python train.py --model="class-conditioned image flow-matching model" --dataset="retinal OCT scans (Kermany 2017)" --train_examples=49215 --image_size=64 --horizontal_flip=true --conditioning="class" --arch="unet" --objective="flow_matching" --cond_dim=128 --targets=["finding"] --num_classes=4 --cond_dropout=0.1 --logit_normal_time=false --norm="groupnorm" --activation="elu" --weight_standardization=false --pixel_unshuffle=2 --widths=[48, 96, 144, 192] --blocks_per_level=2 --scale_shift_norm=false --dropout=0.05 --attention=false --upsampling="nearest_conv" --init="torch_default" --residual_init="scaled_by_depth" --optimizer="muon" --muon_scale="original" --lr=0.0082 --momentum=0.95 --nesterov=false --orthogonalizer="newton_schulz_5" --adamw_lr_other_params=0.0013 --steps=8300 --batch_size=128 --epochs=21.6 --lr_schedule="cosine" --final_lr_fraction=0 --warmup_steps=240 --weight_decay=0.02 --adamw_weight_decay_other_params=0.01
Rows from block 8 of a small class-conditioned image flow-matching model, named by matrix and row number. Rows with one number belong to one channel. Each number is 200 + 30 x the weight over its row's rms, rounded and kept within 0 to 999. All counts start at 0.
Before each channel's rows are labels from the 100 images, of 14976 (inputs lightly noised), where the channel reaches its highest value: "top examples" is what is common among them. Only what is clearly more common there than usual is listed. The data: retinal OCT scans (Kermany 2017).
# convs0: first 3x3 conv (model.decb.0.0.convs.0.weight, 144x288x3x3, each kernel summed), inputs 96-191
# convs1: second 3x3 conv (model.decb.0.0.convs.1.weight, 144x144x3x3, transposed, each kernel summed), outputs 72-143

top examples: finding: diabetic macular edema
convs0.40,184,223,233,204,196,163,151,189,234,167,196,210,194,184,234,183,223,200,189,177,148,232,198,205,166,215,175,188,194,213,148,233,182,187,183,202,201,196,214,185,210,203,195,232,154,174,216,118,157,161,152,186,195,181,194,212,189,174,168,196,153,193,170,169,185,159,231,246,183,171,197,213,174,204,198,148,209,136,179,205,246,229,228,220,127,222,203,183,193,230,169,209,166,180,255,212
convs1.40,231,176,187,199,176,153,233,214,194,228,186,194,203,225,238,189,137,194,194,190,146,107,205,161,187,212,207,181,207,194,200,202,277,180,228,200,227,125,193,174,208,170,269,158,194,179,195,169,228,190,220,176,220,221,281,193,198,180,189,197,190,172,198,195,208,199,256,236,224,206,213,199

top examples: finding: normal
convs0.22,200,183,191,197,165,165,227,189,235,220,173,181,220,181,201,197,189,248,239,215,215,240,198,207,231,238,207,183,186,221,240,216,192,254,207,266,201,200,192,205,242,241,236,185,241,247,178,211,245,177,199,222,211,213,192,204,207,255,137,188,215,209,166,88,176,185,164,224,213,121,174,196,237,159,196,204,172,172,213,125,219,218,151,178,250,227,233,168,248,210,206,186,192,257,162,170
convs1.22,158,157,167,256,233,172,198,219,231,221,218,186,194,199,211,163,184,209,203,228,202,188,219,206,239,177,151,225,194,231,203,197,203,208,213,162,218,259,211,192,191,192,145,237,196,192,163,243,176,244,176,127,215,179,210,215,256,178,178,219,171,219,167,159,129,202,221,198,157,151,200,169

top examples: finding: diabetic macular edema
convs0.57,216,230,172,177,192,189,213,172,276,219,191,182,248,177,258,184,190,230,189,201,247,152,236,188,214,228,186,267,174,241,159,249,186,209,248,272,221,199,225,212,234,206,154,162,218,194,196,172,183,181,220,213,180,180,150,233,185,217,236,225,216,177,207,205,211,231,184,183,217,207,223,218,192,206,154,209,202,254,193,217,207,179,283,242,199,146,205,215,221,210,182,190,190,200,183,248
convs1.57,169,204,188,234,209,213,175,233,198,244,188,204,194,191,233,162,187,221,164,164,190,186,179,184,151,193,196,192,215,212,174,164,173,191,145,182,173,204,213,211,170,256,179,224,191,169,160,216,178,128,182,159,200,216,56,186,194,195,152,160,222,195,261,244,230,189,191,214,194,219,201,209

top examples: finding: diabetic macular edema
convs0.91,197,214,156,235,190,207,174,240,194,185,235,214,238,174,146,210,143,217,171,153,191,202,205,167,196,152,246,175,216,163,179,202,220,191,204,239,196,164,216,207,169,186,168,198,227,201,178,157,156,155,141,205,262,181,169,141,157,186,166,116,207,184,178,160,199,212,186,195,185,160,181,255,208,117,170,240,153,280,220,176,209,177,262,207,198,190,230,211,215,197,152,236,185,235,202,227
convs1.91,219,213,245,231,212,192,239,137,152,228,110,186,154,195,232,192,154,190,217,202,183,248,237,171,218,235,191,249,197,218,197,214,230,161,221,211,179,173,180,198,171,179,112,169,145,191,216,206,227,187,191,243,178,208,267,175,221,225,194,217,237,217,176,229,171,235,176,204,237,185,209,161

top examples: finding: normal
convs0.143,179,210,158,216,236,208,218,201,152,217,225,243,202,185,271,129,219,228,214,153,161,197,204,222,221,178,226,242,155,222,220,231,191,195,196,143,197,186,167,177,213,193,136,208,186,187,154,177,182,140,195,151,178,199,176,194,130,209,254,205,160,186,174,157,192,169,187,221,225,192,198,143,160,240,193,155,172,215,160,250,161,186,205,180,173,163,149,180,168,231,125,172,188,192,185,201
convs1.143,164,196,207,177,187,147,171,179,191,211,204,224,221,199,172,191,183,167,236,172,285,165,229,215,229,162,193,147,230,199,156,163,220,159,175,210,232,183,220,210,215,228,213,214,147,202,164,173,232,271,209,148,155,190,171,196,253,185,175,187,212,194,222,180,208,211,222,189,224,210,203,178

top examples: finding: diabetic macular edema
convs0.19,179,207,203,209,154,188,143,185,175,204,205,204,196,211,259,195,172,222,238,165,140,208,197,256,243,227,208,200,212,191,237,194,224,237,173,181,210,202,163,193,218,240,248,245,228,226,233,255,200,211,266,210,185,238,201,186,234,230,218,195,221,214,258,218,220,223,190,214,141,202,224,210,159,208,181,240,236,229,226,145,172,175,241,172,166,245,100,196,196,232,267,209,185,180,162,214
convs1.19,193,189,121,172,173,267,193,198,282,227,279,221,238,198,217,246,248,227,206,225,210,175,172,182,229,210,186,183,195,213,158,192,156,165,209,206,187,192,182,230,196,218,219,195,209,195,210,206,173,171,225,180,211,166,155,219,194,206,221,161,189,194,197,146,136,189,207,169,218,231,191,161

top examples: finding: normal
convs0.26,198,188,236,180,204,220,225,228,241,207,204,245,164,183,281,182,144,167,183,200,316,231,195,188,185,210,175,170,185,178,169,141,203,171,181,232,169,199,156,160,199,190,175,172,157,134,181,227,163,171,191,143,158,205,258,197,234,189,219,143,241,227,234,146,183,202,259,182,239,180,200,173,156,202,199,187,181,219,211,224,236,146,167,254,138,236,221,197,196,208,138,224,203,188,168,215
convs1.26,221,225,146,183,208,221,221,227,244,226,197,241,221,197,169,210,163,169,193,182,232,213,163,207,206,194,170,186,165,309,199,151,168,207,177,187,219,174,240,188,203,201,214,180,198,149,170,248,197,214,191,221,230,191,193,154,182,240,184,183,224,194,203,209,175,212,223,170,224,252,207,190

top examples: finding: choroidal neovascularization
convs0.67,163,198,219,249,193,176,180,191,196,203,175,229,146,199,173,244,218,258,193,213,95,262,208,230,238,233,179,213,225,202,202,208,167,219,202,211,195,243,216,174,252,216,238,193,190,238,241,196,216,189,249,198,163,171,207,220,199,221,200,221,210,199,253,266,220,282,187,214,157,194,220,163,221,196,229,194,219,237,230,196,155,183,228,220,232,170,172,244,175,209,193,212,217,163,169,177
convs1.67,163,203,189,229,213,219,198,254,265,176,246,191,163,197,180,185,216,224,162,171,187,189,204,195,170,183,151,207,199,232,189,217,144,226,198,177,181,234,197,191,231,203,226,185,243,175,247,231,188,190,239,168,222,203,158,196,184,209,167,168,209,164,217,170,236,192,175,180,167,218,193,257

top examples: finding: diabetic macular edema
convs0.39,180,183,188,199,221,198,216,175,173,210,201,202,174,235,135,180,177,189,173,208,170,173,178,179,213,259,113,215,183,232,198,247,161,163,184,185,225,200,246,193,203,197,209,185,157,206,198,217,151,201,194,231,260,195,194,198,198,202,226,200,234,241,168,200,202,148,190,215,207,249,211,199,205,168,143,234,229,175,230,159,194,188,220,209,113,213,273,232,198,213,204,186,175,133,223,197
convs1.39,217,214,178,215,235,221,193,209,186,204,192,235,207,212,261,185,182,242,172,210,156,170,206,149,210,230,188,169,195,163,188,207,216,174,216,155,169,259,211,228,232,237,169,146,174,176,237,147,222,190,215,214,175,214,225,201,187,196,201,223,150,219,162,298,220,233,185,163,170,218,252,202

top examples: finding: diabetic macular edema
convs0.38,195,206,172,204,186,174,183,179,209,219,176,184,195,185,231,198,203,180,181,172,149,157,178,205,199,204,141,205,181,208,193,190,198,247,191,218,199,218,176,207,194,218,196,203,199,191,218,200,243,216,257,196,199,203,193,234,173,193,204,204,224,219,250,232,234,223,212,203,160,263,219,198,240,146,198,197,259,136,193,168,181,243,160,133,159,230,187,142,228,227,177,146,218,207,176,220
convs1.38,192,270,256,185,264,211,242,181,182,240,221,202,177,179,199,177,236,192,209,163,162,165,201,170,167,174,198,201,225,219,176,204,195,200,204,155,189,257,208,194,213,218,179,196,216,180,240,167,220,200,214,243,183,237,241,205,182,163,213,230,191,191,206,218,268,188,166,172,184,194,202,224

top examples: finding: normal
convs0.13,191,249,242,250,191,253,202,247,112,214,211,245,198,146,297,215,161,256,144,180,201,181,187,151,194,203,247,257,194,198,165,244,226,185,233,179,207,217,246,219,217,183,167,161,180,185,186,142,138,169,192,218,211,184,196,234,203,194,186,222,208,229,205,202,182,185,211,203,199,176,200,208,191,214,217,183,179,217,183,216,208,208,232,209,150,207,187,207,186,237,205,199,193,205,234,217
convs1.13,249,208,200,222,208,208,229,177,276,181,233,163,219,186,247,166,170,252,258,189,204,287,266,181,220,211,198,259,161,258,206,188,195,153,187,190,219,192,184,168,187,150,180,174,202,174,202,173,234,193,152,165,223,183,157,211,195,181,196,229,169,199,211,237,197,190,225,172,210,202,238,198

top examples: finding: diabetic macular edema
convs0.138,193,178,185,184,146,210,159,150,177,232,160,165,199,220,169,212,252,230,219,203,186,280,164,202,218,194,190,204,174,216,212,239,233,252,186,163,227,229,137,172,154,148,275,226,190,246,195,256,195,159,180,186,206,184,202,218,169,222,264,219,222,206,186,217,160,165,221,170,191,238,198,203,193,217,217,222,177,223,179,210,246,192,282,234,235,151,244,183,169,176,211,191,196,151,231,189
convs1.138,214,182,215,170,199,214,211,190,180,230,221,212,166,207,201,200,174,257,186,169,210,186,158,135,203,192,197,171,236,179,220,218,156,248,205,103,161,211,218,249,221,282,232,238,136,231,229,188,228,188,222,189,170,301,145,175,191,201,225,196,195,221,213,236,234,174,157,161,232,210,254,207

top examples: finding: drusen
convs0.32,195,196,196,204,151,219,167,200,256,213,211,212,216,219,200,247,229,195,236,172,215,185,215,229,186,159,188,176,210,211,162,179,206,229,231,309,182,178,257,166,187,265,234,211,265,182,198,237,218,218,202,216,191,212,225,175,210,200,164,218,194,165,257,83,221,198,242,219,201,216,209,221,235,79,209,226,215,224,157,234,218,206,139,248,192,198,193,193,199,235,75,224,160,192,253,220
convs1.32,217,231,210,270,232,211,171,256,173,191,235,214,101,206,251,176,216,209,195,236,195,204,184,229,195,229,185,202,213,169,207,179,231,143,185,177,221,216,179,203,227,169,274,205,262,189,203,224,208,198,193,170,204,237,265,234,193,139,232,243,174,242,199,187,219,256,210,217,178,197,202,167

top examples: finding: diabetic macular edema
convs0.46,224,235,160,167,202,183,214,191,109,226,195,230,158,196,158,240,204,219,156,236,195,238,232,184,228,202,196,227,205,207,199,253,191,182,236,239,217,188,222,177,188,208,187,248,223,188,147,176,224,217,230,206,229,254,216,224,236,222,187,188,233,221,206,189,220,282,205,230,238,179,198,191,228,205,222,292,230,228,246,214,228,228,239,205,269,204,266,172,277,199,213,203,175,197,151,224
convs1.46,171,181,209,235,207,253,176,192,195,176,192,207,162,201,226,252,214,154,199,222,238,206,207,167,186,180,166,232,149,223,150,192,200,162,173,193,203,254,188,241,146,172,181,214,222,205,166,237,209,191,219,141,161,170,171,172,181,141,157,176,225,190,184,208,235,226,185,202,225,215,185,222

top examples: finding: diabetic macular edema
convs0.130,220,213,177,188,175,226,223,191,249,223,247,188,236,195,194,154,164,215,245,228,185,171,181,177,179,153,149,199,217,183,225,197,208,240,184,265,176,202,170,214,172,229,218,202,279,235,177,237,182,195,210,165,206,215,225,196,123,215,135,232,207,190,227,101,218,149,175,191,217,231,172,187,193,173,232,170,214,158,223,200,176,202,123,138,192,178,283,229,172,160,182,225,182,216,184,175
convs1.130,190,252,226,199,235,219,187,158,202,244,190,209,154,215,212,206,174,231,169,180,203,158,166,206,181,181,186,169,196,215,209,200,219,224,127,151,208,209,211,223,169,191,227,217,205,190,168,174,285,253,203,226,199,248,214,187,180,149,201,169,137,213,192,161,226,257,222,178,210,170,209,195

top examples: finding: drusen
convs0.71,233,174,195,165,214,178,161,203,211,166,216,216,210,202,107,169,219,156,218,200,222,232,212,224,195,198,202,170,154,236,184,264,195,147,202,171,212,223,233,165,134,147,208,207,192,185,146,132,201,199,178,191,174,223,189,188,192,207,91,196,181,178,207,214,208,222,238,200,151,227,194,232,229,169,200,190,227,127,192,209,225,224,105,189,219,236,77,193,206,204,122,224,150,214,153,222
convs1.71,184,194,187,214,185,198,189,229,221,200,255,209,205,224,195,221,184,174,215,110,239,180,197,197,208,169,161,168,134,201,184,192,162,219,207,205,169,228,240,213,239,208,143,199,188,245,231,182,236,217,241,237,205,161,111,224,210,237,195,213,219,200,194,227,200,178,196,213,230,224,191,214

top examples: finding: normal
convs0.114,200,151,187,194,205,205,152,195,235,170,191,204,205,187,159,191,226,201,180,206,216,204,199,248,152,183,234,199,179,186,221,124,140,199,198,208,184,202,260,186,227,210,200,208,229,222,206,186,200,217,196,181,201,199,208,152,141,191,102,185,173,202,152,41,192,181,191,193,157,145,166,184,213,137,226,198,205,115,200,244,166,191,188,195,242,162,188,172,244,211,234,217,230,202,166,201
convs1.114,182,193,278,142,209,163,217,166,179,173,174,219,219,235,167,248,181,198,196,123,161,177,204,220,253,220,194,175,183,252,178,170,216,217,200,185,208,187,231,212,246,180,209,178,200,133,161,234,231,131,203,125,193,174,244,209,235,229,157,177,212,237,177,173,174,177,227,160,214,180,194,221

top examples: finding: diabetic macular edema
convs0.56,210,183,136,114,206,176,187,188,240,195,202,185,245,182,195,235,179,226,210,214,102,205,211,170,213,162,127,245,202,183,237,208,198,198,220,214,171,238,231,256,203,187,194,189,219,187,203,172,278,248,169,230,196,201,176,246,189,226,224,221,243,190,201,215,231,199,210,230,156,196,283,209,191,211,204,167,200,280,189,199,216,229,288,233,255,235,152,230,259,220,175,275,275,236,229,219
convs1.56,174,196,271,177,194,183,169,214,230,218,226,200,168,227,225,178,221,171,151,208,160,174,178,205,200,166,188,210,215,157,185,175,136,273,168,131,177,181,192,198,155,243,217,192,204,216,187,188,145,163,181,154,190,245,175,201,175,215,190,212,254,179,275,176,261,175,171,204,191,201,196,252

top examples: finding: normal
convs0.78,208,207,159,184,198,215,216,218,207,191,220,244,280,203,229,213,263,251,220,287,178,221,267,224,230,235,207,254,210,284,214,303,259,170,221,186,256,186,238,232,209,208,203,228,207,238,209,170,212,179,219,191,177,164,205,155,100,157,155,179,166,191,182,116,212,148,191,202,168,170,183,198,181,153,191,192,198,178,197,143,147,183,132,159,189,201,167,233,205,190,136,176,189,188,189,194
convs1.78,183,179,238,202,173,200,113,183,207,252,188,181,188,169,244,194,187,149,206,230,248,229,250,190,233,203,172,192,187,230,164,216,211,185,180,227,201,245,206,170,273,178,169,175,238,140,200,220,198,242,201,159,159,188,197,189,232,209,174,215,193,218,172,218,183,193,252,147,218,222,180,252

top examples: finding: normal
convs0.7,190,236,221,248,172,175,171,177,168,199,183,184,204,151,199,193,167,218,245,190,242,176,217,217,209,210,192,199,204,169,212,169,167,293,208,196,185,141,220,137,225,255,139,143,264,163,225,201,253,187,191,201,178,194,208,207,220,203,231,194,233,226,218,228,210,255,212,210,129,272,235,202,216,170,217,194,230,220,183,221,247,231,254,286,317,210,269,227,199,179,194,219,177,237,185,185
convs1.7,194,218,210,172,211,193,208,208,186,159,226,205,223,233,162,189,184,191,187,213,178,179,132,283,186,153,235,211,191,214,203,190,176,244,206,190,197,235,208,196,178,237,208,183,188,216,198,240,219,206,265,173,203,199,165,207,171,188,167,215,192,179,187,136,233,210,144,180,185,189,225,193

top examples: finding: drusen
convs0.131,152,154,216,181,104,176,187,202,149,190,198,184,200,177,173,179,236,197,233,209,199,251,194,225,182,209,226,166,179,218,164,207,224,224,172,163,192,226,248,165,210,238,250,214,235,213,175,190,199,188,208,188,209,239,203,201,207,172,191,191,215,218,220,228,227,199,237,215,221,204,192,215,226,171,213,193,269,160,234,249,228,210,130,189,195,255,279,184,223,273,140,266,168,203,160,232
convs1.131,233,193,155,139,194,141,222,155,178,184,181,198,194,235,231,170,166,188,203,233,162,191,223,175,205,222,211,188,176,220,183,209,274,253,156,232,198,162,215,233,212,138,190,179,172,256,194,168,211,187,216,163,208,213,249,166,184,170,174,174,200,208,163,223,192,239,234,207,227,164,210,177

top examples: finding: diabetic macular edema
convs0.135,203,226,213,222,204,164,219,174,130,215,205,181,128,145,127,167,175,96,168,147,135,160,156,169,159,191,181,163,129,128,210,116,176,225,156,131,153,207,93,107,139,138,154,157,204,179,183,205,208,216,190,169,190,193,185,188,228,222,186,189,205,211,212,202,216,165,234,226,147,235,203,185,207,190,176,235,220,185,156,224,216,206,193,204,201,221,190,205,209,216,306,221,229,191,212,239
convs1.135,189,220,193,180,172,230,168,227,188,252,230,226,212,161,183,232,231,212,189,244,210,160,199,167,223,188,140,167,198,208,173,183,178,164,225,129,207,236,186,230,171,217,232,197,219,198,176,223,178,240,247,193,235,262,236,183,211,257,167,191,213,223,235,180,188,189,262,191,187,183,191,197

top examples: finding: normal
convs0.42,236,236,173,181,228,198,226,175,246,186,193,210,180,219,183,215,250,243,165,150,153,280,205,192,172,231,285,194,196,181,192,235,210,217,183,236,248,200,214,218,213,153,217,200,153,213,214,234,224,223,197,212,212,180,189,201,235,144,156,217,138,207,234,205,229,230,217,193,131,170,187,166,244,202,240,214,211,241,193,197,159,194,185,222,215,243,210,176,190,224,100,230,151,188,166,196
convs1.42,262,211,204,223,246,199,217,158,126,229,150,219,180,199,217,188,233,183,207,182,188,181,200,182,223,234,132,173,150,221,185,208,213,150,161,195,199,149,145,208,234,179,240,192,207,181,163,226,232,208,180,168,194,174,178,172,186,258,168,186,239,175,216,261,251,162,181,222,197,239,223,186

top examples: finding: diabetic macular edema
convs0.110,206,226,193,183,215,162,208,174,155,203,189,192,201,188,212,197,224,177,256,197,181,176,202,216,243,176,204,226,220,177,236,223,199,216,209,132,242,197,200,189,226,228,221,233,229,223,218,203,172,216,256,209,228,197,152,220,202,208,147,265,189,196,167,257,228,176,148,178,229,193,222,226,156,162,171,227,221,217,229,145,188,204,189,199,143,191,207,205,226,186,170,150,181,186,231,219
convs1.110,194,205,201,132,256,189,218,165,171,174,217,202,223,221,126,211,224,193,201,218,177,194,177,186,195,140,224,198,251,130,243,218,199,247,215,206,163,210,146,145,228,233,215,232,197,208,191,166,194,227,231,211,247,160,220,194,192,183,174,178,215,139,156,171,218,192,188,153,202,168,170,226

top examples: finding: normal
convs0.0,216,176,208,214,239,211,178,215,183,178,222,235,209,199,182,174,184,195,132,217,103,158,199,241,175,177,176,178,157,153,194,118,191,202,221,182,158,216,201,188,222,223,180,175,225,185,177,211,226,206,199,171,191,144,260,206,119,173,206,201,196,193,125,207,220,185,222,250,198,173,203,241,158,182,203,166,227,193,168,227,206,195,162,194,166,197,242,205,198,235,85,148,212,233,214,200
convs1.0,221,209,209,95,169,223,189,159,221,150,266,187,251,205,209,212,222,186,238,160,226,192,216,194,269,173,207,191,236,198,235,178,233,244,215,194,208,246,194,145,235,220,191,197,182,186,224,197,206,221,218,159,208,184,211,242,209,193,256,208,164,245,153,228,187,157,192,173,179,131,184,205

top examples: finding: diabetic macular edema
convs0.94,241,229,244,196,225,256,217,196,225,197,281,181,210,193,181,149,214,200,214,193,195,209,228,241,219,188,216,176,188,146,174,171,171,224,189,205,183,205,170,234,274,206,143,210,197,208,192,181,204,257,155,192,212,211,174,144,201,206,156,184,182,172,249,188,192,334,180,203,190,195,186,235,204,169,220,225,190,222,202,156,172,192,160,191,168,126,166,213,188,169,181,175,238,166,176,224
convs1.94,131,248,190,253,213,197,172,207,225,193,170,217,219,240,204,234,173,217,156,183,195,166,171,238,219,212,204,172,192,202,162,232,218,194,210,191,137,178,180,218,215,192,167,202,162,261,220,185,222,216,210,194,221,210,167,247,197,196,241,181,231,206,223,256,187,211,183,186,206,227,209,161

top examples: finding: normal
convs0.2,222,203,202,200,210,219,231,184,134,199,164,196,191,183,160,203,186,208,179,242,139,236,179,206,200,220,178,230,216,210,213,191,162,182,189,201,210,184,163,214,200,201,174,212,168,194,215,174,182,151,204,220,191,222,153,193,180,189,201,166,200,172,228,213,189,195,181,206,213,189,179,186,202,191,166,147,212,216,198,211,148,203,153,122,213,184,300,181,149,179,112,223,225,217,206,181
convs1.2,174,231,168,151,211,152,228,204,198,244,165,207,209,206,209,198,185,192,215,159,217,169,170,174,263,154,216,183,177,223,203,194,176,210,208,160,168,243,198,249,240,265,181,227,208,196,245,185,283,169,229,168,241,194,181,207,240,235,189,138,153,297,206,209,165,182,206,184,186,179,198,194

top examples: finding: choroidal neovascularization
convs0.65,235,232,164,141,229,272,221,183,168,112,206,205,202,236,255,197,131,238,160,161,200,259,203,207,182,191,237,192,149,202,139,163,225,165,186,199,178,289,164,167,191,145,204,256,119,190,170,161,174,178,199,191,184,238,194,188,192,202,186,213,202,189,174,235,206,139,244,227,194,182,194,184,172,212,199,230,218,193,182,224,168,143,192,198,209,183,206,187,176,218,184,164,176,195,179,208
convs1.65,201,222,183,226,228,244,185,235,216,258,226,222,225,247,230,202,181,237,181,141,213,175,180,196,185,219,167,147,176,204,175,214,178,146,176,132,189,179,179,181,176,200,150,183,210,180,188,197,251,164,210,214,216,177,159,152,194,258,229,209,222,222,225,185,185,200,196,179,212,207,199,267

top examples: finding: normal
convs0.15,206,208,228,231,197,224,205,212,151,245,199,229,159,172,266,167,116,179,186,192,143,160,221,233,215,184,197,249,219,159,219,180,171,241,184,138,171,185,237,197,200,225,197,135,196,171,221,248,202,188,196,237,165,213,203,238,190,221,217,198,168,228,230,194,212,225,187,179,223,157,205,235,216,207,211,186,171,219,233,157,201,202,250,189,195,190,279,197,176,183,287,215,238,221,176,171
convs1.15,152,215,175,172,211,202,204,210,254,234,225,260,246,192,187,215,161,244,213,206,197,186,236,174,213,228,220,189,220,219,221,204,196,160,174,183,182,203,164,209,232,229,153,137,160,187,223,165,205,164,258,199,289,201,178,192,209,222,220,135,172,182,267,203,168,208,246,235,226,204,242,198

top examples: finding: normal
convs0.127,214,230,173,171,163,191,169,225,145,235,196,226,195,136,213,169,201,209,218,185,219,205,182,134,159,180,219,266,126,248,190,172,196,212,221,160,202,189,227,165,154,246,155,185,246,208,163,171,217,200,227,170,170,190,176,238,200,199,204,216,229,193,213,238,195,191,212,214,197,214,190,181,159,239,200,174,209,180,177,166,204,242,194,174,261,238,266,210,187,190,222,181,230,245,224,156
convs1.127,249,208,217,142,179,204,233,202,213,188,200,222,190,169,185,208,189,170,215,191,223,235,162,193,180,151,217,216,244,215,186,196,178,190,171,188,168,213,207,243,128,225,132,245,198,146,214,208,163,222,208,171,175,209,226,152,179,216,203,212,191,145,138,173,188,177,238,222,174,198,173,189

top examples: finding: diabetic macular edema
convs0.137,199,201,125,155,181,209,223,184,243,223,199,175,207,176,182,197,150,239,218,131,140,163,208,149,176,145,156,202,180,193,261,204,196,216,212,209,207,190,166,167,178,229,171,130,203,201,189,201,225,226,221,184,174,219,201,180,229,236,201,182,242,173,210,190,211,258,229,252,139,209,205,186,149,217,229,233,225,252,188,214,212,212,212,175,227,253,215,201,257,195,263,246,226,229,162,207
convs1.137,161,208,260,163,212,233,143,226,177,220,207,222,179,222,178,236,201,155,187,165,202,159,203,192,251,162,150,175,237,224,166,172,152,175,194,184,166,162,183,229,146,211,151,193,191,188,175,168,201,211,285,198,176,221,204,210,197,201,123,172,211,210,218,207,249,189,178,191,215,229,180,196

top examples: finding: normal
convs0.37,192,278,158,225,189,151,202,186,150,157,251,221,195,194,169,205,191,198,165,167,226,191,221,181,162,160,229,227,133,221,200,203,208,147,202,154,204,135,207,154,80,167,235,203,161,165,138,140,196,197,187,123,173,206,210,173,232,178,266,176,155,175,173,190,210,236,178,165,286,140,230,211,202,180,224,209,162,204,229,153,185,187,205,188,219,159,220,202,169,223,186,193,150,218,175,183
convs1.37,262,206,172,236,232,201,185,143,135,250,128,202,180,198,181,209,226,145,206,189,261,225,196,209,198,217,151,208,176,217,182,218,218,172,139,217,210,187,207,187,204,248,175,199,193,184,238,215,281,203,218,175,170,184,175,176,202,195,137,174,248,187,196,223,194,167,248,210,229,195,180,182

top examples: finding: diabetic macular edema
convs0.113,208,156,209,226,193,173,222,216,170,185,200,207,127,293,280,168,167,187,157,152,161,230,189,195,253,163,193,145,216,221,148,177,188,205,184,180,190,151,140,202,225,232,246,197,163,169,233,225,200,244,167,159,223,167,142,210,157,144,194,214,201,175,174,208,192,197,189,158,213,198,197,227,200,202,208,214,233,222,215,163,242,234,194,192,185,173,191,160,214,185,190,165,166,176,226,177
convs1.113,243,257,239,220,244,205,225,190,181,211,196,191,162,220,128,194,239,200,160,228,153,188,195,162,169,180,184,172,210,184,186,177,125,177,215,192,247,239,149,184,225,233,247,177,207,211,211,186,171,203,237,265,157,228,245,182,241,230,159,215,169,173,194,183,217,220,223,198,218,209,196,207

top examples: finding: normal
convs0.72,177,202,198,130,238,124,231,170,214,225,195,137,227,270,188,180,223,202,212,217,166,228,216,200,188,228,205,253,196,254,246,245,190,227,216,251,238,236,178,239,201,235,199,187,282,228,232,209,178,225,207,192,200,196,210,198,241,250,294,197,211,221,179,237,174,216,185,199,238,175,148,181,183,271,204,206,200,172,191,131,218,192,213,247,162,170,170,182,174,196,196,181,176,191,186,174
convs1.72,211,153,198,211,182,241,206,219,214,180,210,169,171,215,258,174,226,161,226,220,163,207,200,173,193,239,150,223,146,189,188,192,219,213,220,234,196,222,184,147,213,204,164,187,214,179,211,234,170,215,213,145,192,151,140,237,210,201,169,164,205,179,215,209,199,174,189,218,196,183,165,157

top examples: finding: normal
convs0.10,217,202,265,205,203,243,226,227,95,245,189,193,222,226,217,190,172,238,229,203,273,182,180,171,189,291,247,263,194,205,213,195,244,237,223,152,186,189,231,231,228,209,154,180,252,175,207,194,220,173,186,207,209,152,195,206,179,193,208,209,236,211,165,256,192,173,167,211,171,206,224,211,203,220,182,199,199,214,178,198,186,231,250,210,159,150,225,230,192,189,201,183,180,176,218,193
convs1.10,186,233,221,199,165,152,211,216,222,195,232,170,254,193,205,252,183,194,203,148,217,158,197,207,185,231,224,194,235,170,197,180,202,215,243,179,190,173,214,221,173,255,217,189,160,274,195,183,212,206,200,172,249,180,169,226,166,205,228,193,175,200,182,231,147,244,239,169,188,214,161,211